Weights of a small image colorization model.
Training: soap at rate 0.0028, batches of 256.
Data: trained on photos with spoken descriptions (Open Images, Localized Narratives), 203450 training examples, 20.3 epochs.
Rows from block 7 of a small image colorization model, named by matrix and row number. Rows with one number belong to one channel. Each number is 500 + 25 x the weight over its row's rms, rounded and kept within 0 to 999. All counts start at 0. Numbers have three digits each.
Before each channel's rows are labels from the 100 images, of 14848, where the channel reaches its highest value: "responds to" is what is common among them; "place" is the part of the image that holds the peak. Only what is clearly more common there than usual is listed. The data: photos with spoken descriptions (Open Images, Localized Narratives). In brackets: how many of the 100, against the usual share in percent.
# convs0: first 3x3 conv (model.mid.1.convs.0.weight, 256x256x3x3, each kernel summed), inputs 128-191
# convs1: second 3x3 conv (model.mid.1.convs.1.weight, 256x256x3x3, transposed, each kernel summed), outputs 128-191

responds to: text has "food" (30 vs 2.9)
place: middle right (92 vs 11.1)
convs0.62:453470508477505508521515544509473517522532518532517487476464463467472516469517510495531502474515525486464497493492513521494494456469497455547515484513485472476533440517468482537494521501528523
convs1.62:485487483462516450538452522486466486483461501518478484546495500480469494475494507511546502514504506504492508497507493519517500451545546506481517487503464476497561478505498486492486479545483527

responds to: text has "sky" (68 vs 24.7)
place: centre (73 vs 11.1)
convs0.159:490474504513501495494545502460458491473528474525515470487495532507486505525503537479515514481496481460508514520482485506515498524480507505504520506509498529492471474496479506460455528520538535
convs1.159:493517506504549490489471533534473517529528508508469509526493538492497508475477523494462496473503474507505532466520456537483507491540501492483464511499445477489504475454511501492525470515497493

responds to: text has "trees" (58 vs 27.5); text has "grass" (33 vs 10.1)
place: centre (96 vs 11.1)
convs0.173:474487543471503495507509566495487497516501465466487534497521522457498557507506456518476582487481458500516461507501529493473539467518518542526491486529435527505514484487507539506480492483501533
convs1.173:515528496460455482536471481492491543460496528482494465509501505504509493524454472502510525515484475502436530497499516514544467496551489482432498490521503531511511458506492441447529472488496504

responds to: text has "sky" (67 vs 24.7); text has "trees" (64 vs 27.5)
place: centre (59 vs 11.1); top centre (30 vs 11.1)
convs0.134:458531479488504471484538496473457520522528467457450547477523540493484490515476481545522484512492494527512490521503470467481554523453526456495475512504525475516476457498486472503521483502499508
convs1.134:503508492504535582449478504505513496509538519471523496508476499487507500500464512488503483474511530494484546531533502507541494527517495527535472558491490527522541514468507505497503540538481493

responds to: text has "sky" (72 vs 24.7); text has "trees" (55 vs 27.5)
place: centre (69 vs 11.1); bottom centre (31 vs 11.1)
convs0.77:514502539503534472478486506461478463470490500491518485480518534495478536480476518512528525454524467496519494486461524484504511491475487524497457531495496474481516532472465518519510484532522496
convs1.77:513505501515491473526478482499514515503467506480503539493496488537514496508461478519488494480526505509465478503543520491491466505488507474489507551495482515436518483462484481470486506537480482

responds to: text has "food" (33 vs 2.9); text has "plate" (29 vs 2.1)
place: centre (43 vs 11.1)
convs0.56:535483490467484509520462503484491516498504502508508482524548442502485500487514493512557506526486530479492481477541489471524505491486504459498491543485510504514558526488479510461496481489495506
convs1.56:510483534536477465508509527476506551563500455480503513448503484489502502523487514467527523525467483483527479498495546511530491521533461502481524518492474476503543520500495508480500526543504497

responds to: text has "sky" (67 vs 24.7); text has "buildings" (29 vs 11.1); text has "building" (26 vs 8.7)
place: centre (67 vs 11.1)
convs0.40:450502444475482523533534523497491491501519540533515475510503513511485505498528511518491465452479547538507490517520493489493498492501495462515486475492496542461433477505495493470503535525467504
convs1.40:451559462482521477491490513525501485533543498501547493523540561492502535500528508539516534529513500499516510531513517494487452490509499470474485511495506509510499503485541506513483522468504484

responds to: text has "sky" (75 vs 24.7); text has "trees" (60 vs 27.5)
place: centre (86 vs 11.1)
convs0.158:540507467470511508529522483470513510503518527533495478507514528535487499526474479516531487497516541535512454536528456502514519522453508463470531466480517513515483511543482505501490485473485517
convs1.158:456519492501522514476531498497481514481520466481502502549539538488490503493492499527558549519520523528510488491457483477466494491495502523540492538471510466544479527459430448519484503498477428

responds to: text has "sky" (69 vs 24.7)
place: centre (79 vs 11.1)
convs0.95:483491494488471552502518483503500510519481514490506526497574489486516529503497462498499544514523467481517499518467545491503487537473503546522484552535564504517489511484551504454522479472488518
convs1.95:482526531515536489491496545484555511507531492516529513518522491489511483485454513534497484481506509487506496461505465492530547518507501502516477505489528521522508501476488496487471493486495516

responds to: text has "trees" (55 vs 27.5); text has "grass" (26 vs 10.1)
place: centre (92 vs 11.1)
convs0.114:511510497481456518495501511534533516503510510487487525521464524516506474499514434504509534528519468450508436495492577490489453515470475489479536513529489478482511537461545515506495502519491527
convs1.114:486471502531515513553483502513516484487513508492515506495548490504478524561522487485481513464473537483523518482519465506497504526525485498504491522503490474498469502516554512539484539498516506

responds to: text has "plate" (26 vs 2.1)
place: centre (78 vs 11.1)
convs0.47:547495470502482513533495517516498518489513483497537454534478445489518498510498498512511517490468530490505522481537504480472465489538469492499486498493448478469537491436461510475569485503513487
convs1.47:453501478475513493500518519492471485487472497473493502519547519460500495489523543481504545474511446486514507499501461502488486506522483519511539548481463490512507495494501448496524496561487496

responds to: text has "sky" (89 vs 24.7); text has "trees" (70 vs 27.5); text has "clouds" (28 vs 4.5)
place: top centre (51 vs 11.1); centre (45 vs 11.1)
convs0.133:505466503501534552504510520500494512511512490481461548519500483506486506471522477515463556536533515492521499510508543509509483503506473534495506496473512491471496503506536499516513456445452463
convs1.133:493507534485540493506479495527507505462555527475499518518550536521524517539455499488493511482502474516459509519472476481554534455515528506499508511494520508498493501473527495475481507486486514

responds to: text has "text" (25 vs 6.5)
place: centre (55 vs 11.1); middle left (44 vs 11.1)
convs0.20:484478515456503496515520492503498485509492518546494478484486521563524487451525530540498465492509512443507471487472449452532508547492478480503476465504495471541510471501507504471481503488430436
convs1.20:506497495514456484485529492488497520492481499459521525471480494538491522543519492500491496472470520541501514471478538490486461492486473522468530430531530517502499506523524527514493516529532523

responds to: text has "text" (27 vs 6.5)
place: centre (66 vs 11.1); middle right (34 vs 11.1)
convs0.110:548476522482546485498489527555478515537520552524499502509478530555525509496517499508517478521487515538502529498507517467516524475492482490506530528474472469528453524490503549492496521481529513
convs1.110:508455491511542514476505457478492494524540502500554526495536471490481503484503490493496495511542503511505535445480512525544508482546500491537489527443522544506525502506502489462499508536488522

responds to: text has "plate" (27 vs 2.1); text has "food" (25 vs 2.9)
place: centre (59 vs 11.1); middle right (33 vs 11.1)
convs0.174:523526473495533492546512508530494483509491507505504492488527486501481549490494525521503475497497479522532529447533515483462484499465501516464456528542515527457455509464505508508499460497502501
convs1.174:536475468498516526493528516481493531449535508489542521531537477487518547500521502473506494503530489534458471592535501504535518480481494500503502515516490554488457488483523484467485479498505548

responds to: text has "trees" (77 vs 27.5); text has "grass" (33 vs 10.1); text has "plants" (26 vs 10.2)
place: centre (98 vs 11.1)
convs0.160:494515501463489493502481525500509532500513504542501549479476487536496549488482465525495483494498533548522480475526513495512495486461480439486541472497564517499504478508497516502493528522490523
convs1.160:465530464516508524480500510512488460492493496478504480466517514527475487495527487461485490529489505492520491524505491496476489518525497501501535533458530509505497505577507470502508482499508488

responds to: text has "sky" (61 vs 24.7); text has "trees" (60 vs 27.5)
place: centre (90 vs 11.1)
convs0.10:478530546515458531482508489491517506459491503474465500545551489487472549508494515501420460498506487544498489496478490477510526503488492536483489490509516536502528487459449492513519459441471501
convs1.10:493532512519489534456534493493507469491504504538482499569444537502488485494480504488551463496472500523477506535508479540530480504472502536510489507514506486458474548514512481527508472486503471

responds to: text has "trees" (80 vs 27.5); text has "sky" (65 vs 24.7); text has "grass" (41 vs 10.1); text has "plants" (28 vs 10.2)
place: centre (100 vs 11.1)
convs0.27:479458495495499486509506514486481497524483525530519500488497528535496523480536514500486531513488501491503499587470519467516534521487507520476490479497500544521497494510480510503467508517514542
convs1.27:460514511506503522515517488506522540487502506528485510506520509549537494526472473482552519547479469509446521510491498528486478496501511519467503474505528537492507470446546495470506495484458479

responds to: text has "plate" (34 vs 2.1); text has "food" (32 vs 2.9); text has "which" (26 vs 9.9)
place: centre (92 vs 11.1)
convs0.169:558482485488484506473525430490545515496517497515498471529553493511487518551530542527469485505504463462507501508524476537517502466511479495538487491505510523512451511518510491498468537472530473
convs1.169:525498527529512538495543494514510527504510480493511470535477473501491507500493499484537456503507477479479526491508523531499537503462521503503479504520495527504511491564483481543487494504494465

responds to: text has "trees" (77 vs 27.5); text has "sky" (68 vs 24.7); text has "water" (26 vs 8); text has "plants" (26 vs 10.2)
place: centre (93 vs 11.1)
convs0.154:492534519484459526487511538487543521491463485453514531515522533481495489518495462498482497517493515537490491497556574482510523491455521466487507521483551486508486521466504462538471513511477522
convs1.154:476515538518501519492442493504484526552519483460488519506487535529523515538477467529504503508506491464483485499500502524493475495534506494541548502506502491522513489523532506490506445524530559