{"dataset": "photos with spoken descriptions (Open Images, Localized Narratives)", "horizontal_flip": true, "task": "colorization", "loss": "charbonnier", "block": "basic", "attention": false, "upsampling": "transposed_conv", "residual_init": "none", "optimizer": "soap", "beta1": 0.95, "shampoo_beta": 0.99, "one_sided": false, "adamw_lr_other_params": 0.0017, "lr_schedule": "cosine", "adamw_weight_decay_other_params": 0.05}
Rows from block 7 of a small image colorization model, named by matrix and row number. Rows with one number belong to one channel. Each number is 128 + 24 x the weight over its row's rms, rounded and kept within 0 to 255. All counts start at 0. Numbers have three digits each.
After each channel's rows are labels from the 100 images, of 14848, where the channel reaches its highest value: "top examples" is what is common among them; "place" is the part of the image that holds the peak. Only what is clearly more common there than usual is listed. The data: photos with spoken descriptions (Open Images, Localized Narratives). In brackets: how many of the 100.
# convs0: first 3x3 conv (model.mid.1.convs.0.weight, 256x256x3x3, each kernel summed), inputs 0-63
# convs1: second 3x3 conv (model.mid.1.convs.1.weight, 256x256x3x3, transposed, each kernel summed), outputs 0-63

convs0.132:128136145113105126132119091163158157139138091139123109172115200131144131121217112172132115113114142122139099103127146160136165151128107105109094120140136132122127127120128111118139142147139199
convs1.132:125096148094182165163138123085140122132162103141144114123121075150122107135135088120127129103161105137128072164137150128148084114108113080158153107125116131116119115125129161150121122174096128
top examples: text has "text" (27)
place: centre (86)

convs0.162:122104171128102074099127169133122136170111152131153102146117129117153129113196157144137131107119154129154168164119132105125131150156121129116100127112148099145139136151162123129121103157198138
convs1.162:113095185130120105115114142142159147169097123169136140116131154131106195113156101128129145149123153122133124135103107119074114093104139129133156123082121200147121163141148166150129132153131143
top examples: text has "sky" (51)
place: centre (82)

convs0.32:104139139130149108122120137144137109168123112140162139143116184092123132179192137136149123126120151118149129097123118124091143155138152138116137161123152145108106116127106142130120157145110161
convs1.32:153153127127137149185151146121101174114169110142091147124130068135139107113079163126181156119157172133170138167145116169162113075124129115123168144096134153190154175115167173125101099168151139
top examples: text has "text" (27)
place: middle left (76)

convs0.137:128129146125089081136133138111134140096135105126120112180124231091135127149158127142076081105118116128122117142123115181137124156144115100098121119114107158114118143111142145098093126127121159
convs1.137:110111138092133104175150144103131129185121141148192142086097105104090094115116123119109142070141102129133109103157159120142093093139128126144120097134155141119108135133124146135116130117150125
top examples: text has "text" (26)
place: centre (75)

convs0.152:125132144108128122133166164091115154132120131129115125132125139124120154109111134095111100134132102110152130151121151119114132122169073135099152112179083136080094179132122135095114134126130087
convs1.152:131173106110125173122109154090058115119129138101193147150129133130158158157130134129128165134133085102131089104104140108126128156144112145164102127141138120138125091121147149147135143125104121
top examples: text has "trees" (74); text has "sky" (54); text has "grass" (40)
place: centre (100)

convs0.110:104135119096084146124115095157132113181180142129135165179138162133116114183123126107129121134117100139147141124133140105163120118111103082132136116114136137122115124127139111183151088132090145
convs1.110:107101127093142161167149124122134146146106102157093114135128080161144091111138133150171108148171117126123105137126129147146105184115149103133130145091178119088123100132143131102150117113124138
top examples: text has "text" (27)
place: centre (66); middle right (34)

convs0.31:142151182095134122123117102120104125103139083096114097094137128155115151117124097132120101099125134109082113141119122075133142148110082156110124114125133133107117172156129127077137125152114095
convs1.31:108175068108139190117101111120101162104158128112161140146140120134163136150130136134152117109121109089144089077111132126149111165135131096129114092160119114118123101108091167118128119106118143
top examples: text has "trees" (63); text has "grass" (27)
place: centre (97)

convs0.254:085120110121125144149128133108104113162163096119093141117110130101128103133120089153158116126140130183109110138122121136125142103150172130100127139120129128125132086105175152146118105134129102
convs1.254:100095134127116084109117127128183127083172181116131114158125125110158129133140105158092110115086141133074191118135134098140114175069142114115139166129104114119118124147099129085126111146108173
top examples: text has "food" (35); text has "plate" (33)
place: centre (96)

convs0.164:120100115101149089124131174102120094103165133120168104116129127129181149100161119131152119103130119124099116125174095121078086182168136104128157127183102104134143133108135126149157097122122134
convs1.164:127154094121107139173120121130119141140105133125126126150123133122111146125133138106168157156122098119141151141096125123158100114143125130146162122128158147116099155183153168142138150114151113
top examples: text has "sky" (73); text has "trees" (66); text has "grass" (27); text has "plants" (27)
place: bottom centre (73); centre (27)

convs0.195:107133152134094094078136125138121114156116140117130153123148118118117177120106115094164163128104108114121155113165127112147127090131135093132124128186117152123111171097105131123083119135107114
convs1.195:149134143080141147092140138098071137126111160111118133167170134149155158116125116102124131130116121096110149157085149097130101117142126117124086143143091152137108159140137095118082146127135089
top examples: text has "trees" (70); text has "sky" (69)
place: top centre (92)

convs0.105:111137087138133111181153132127162122140138109115119106140145113127092078158104098089128143133148121122144133139129130113118131170125174071097123126136148145098109164147105125137128124142106105
convs1.105:119125129137146134120089147152141093120135155172124114103101076106143097118098132076158139143058134123122190085142112095127094117141132091114086120110111124140086150108146153108094135136103117
top examples: text has "text" (25)
place: middle left (88)

convs0.134:137131152143124127155138142123097121105096157132133150142107095124131144134130159160152111159124129136113136107116121089149102173144134133124134141122189127147140119102117113143171094161149120
convs1.134:101169132119127096151150142114125171184150125151120118184154172124178117099113102166119125146164100129135144187121166160114152118152115144128107116129169160137099140166177130186170158145126179
top examples: text has "sky" (67); text has "trees" (64)
place: centre (59); top centre (30)

convs0.91:144104173146141129143115101122127143094115106106110129114143086085155171116115105139153103134144082122096085126157131133100133104135160061129142112147088109129067137143156100197136142117122147
convs1.91:144146114120129134135136138101115149144099175130164144173096147162120127114118137096100146155108086136144142123121101152139123120091134144135147148146161101121146125102121081096145149084144123
top examples: text has "trees" (82); text has "sky" (55); text has "grass" (40); text has "water" (25)
place: centre (94)

convs0.127:140120124145121154141115151113110102117144158135080136130091068120109154159123131137138103130127110144106147176145120104137117115139116105159131085118116184117163150128162143129109138142179109
convs1.127:163124168141063074147123085171131158134119126163164125121112145127119133116118134083116151135139183129129136115141120111090155107074104103106134135114125139135121089095141109131118097107131153
top examples: text has "food" (27)
place: centre (67); top centre (31)

convs0.13:169127149113146118121139121112147087148120149134096169135149131150125155175140148150113120132129090117141111124129116121036118130103115140131168104138119116093128069148146133154122151125124114
convs1.13:147133119131114111128091124157129104110087099128121071134134123155131092154100133132140098147165147150125139121132124090138179163117127121117163092113140097140162159114128117106155104093135140
top examples: text has "food" (32); text has "plate" (29)
place: centre (85)

convs0.133:134135136169112111117151124128128173089144164101123136126146116152121173117141133119122124095175150154113131134124173119105128152144125137133116133147161122118126131197145148169162114154115075
convs1.133:128152160115125145125161117120100073141130121125139106181099191123163141086125130113152148084118073141125171107157163102077161149131133111094128125133154096131127122146134123103117112135125114
top examples: text has "sky" (89); text has "trees" (70); text has "clouds" (28)
place: top centre (51); centre (45)

convs0.9:109109122100141134132123121123140136160180130153141110158095208167106137161152127194127116116129112075141111122134115116079157171119120136099117146137118181117141134113122126125120148119105121
convs1.9:158160139118113134163144163115088134077108109108155115087123121129110125164075131127128104127170118118165099154127167102133095121128121092132142109100111142116163146146163164123101134158110156
top examples: text has "text" (25)
place: centre (84)

convs0.122:110153112092120140171104098159152149170124127104114083162135158154170123174129119151147131111163142155127130110133127145138125121115113151122115150103136166107106136127118180122139133121145222
convs1.122:104130124138167128122177135121105131118172139139104140095152097138132119121113142131104098143134099148159067123150127138139117140131159101130135103080135093137137114128134120128122104148077108
top examples: text has "text" (25)
place: centre (98)

convs0.84:091097085131094071122096134111110125163152152147163106139130124099115116146171097154128138140133136090093119124129124112123141094146129171156133148145160128121133128098148096129116116098117158
convs1.84:105104155167131144140114128141125146128130142145109155098130144114138116153132136167135116086068133143150149153122170124125132141143146080110164128139084088160150128122108174094118120091175123
top examples: text has "food" (28)
place: centre (73)

convs0.41:136168143112066144095157094127116130112116169129134114079075096151117126166155116125122100124133118139116122153159102124122118156109126103121108143106141110139138135089130120109126113129112104
convs1.41:078135127142117123119160123119123098128089111131182122125137119129101164106118106155145130154099100147146152112080130123144116156147135145111118136162176114109117105110130119163136121121137126
top examples: text has "sky" (84); text has "buildings" (28)
place: centre (87)

convs0.230:100144140109153126140146119160121138101166120145159156201125177149142116152140097140134115145138127118132106100130134158095139164122137110113074146160102145108095145121129146117130135132137180
convs1.230:121137149120126140167138173129101117129100186137160141083094067169163125151091091113123146100189116124145102164148104110141071056167112146135151080162131168156130122153128150116135117143130082
top examples: text has "text" (27)
place: middle left (58); top left (28)

convs0.77:111152124141098090115092115165106164146051072100171094128145128137158143141127134157126131146105120155143100106135143152126127111092149143150092115157128124136141179100164136126103139187114112
convs1.77:136108129103156115088087134164150128119138118115123134117131115137168148107180129106095141148153144092146082122101124153133106118107105148155142134145103139133131111129125101119177120126105127
top examples: text has "sky" (72); text has "trees" (55)
place: centre (69); bottom centre (31)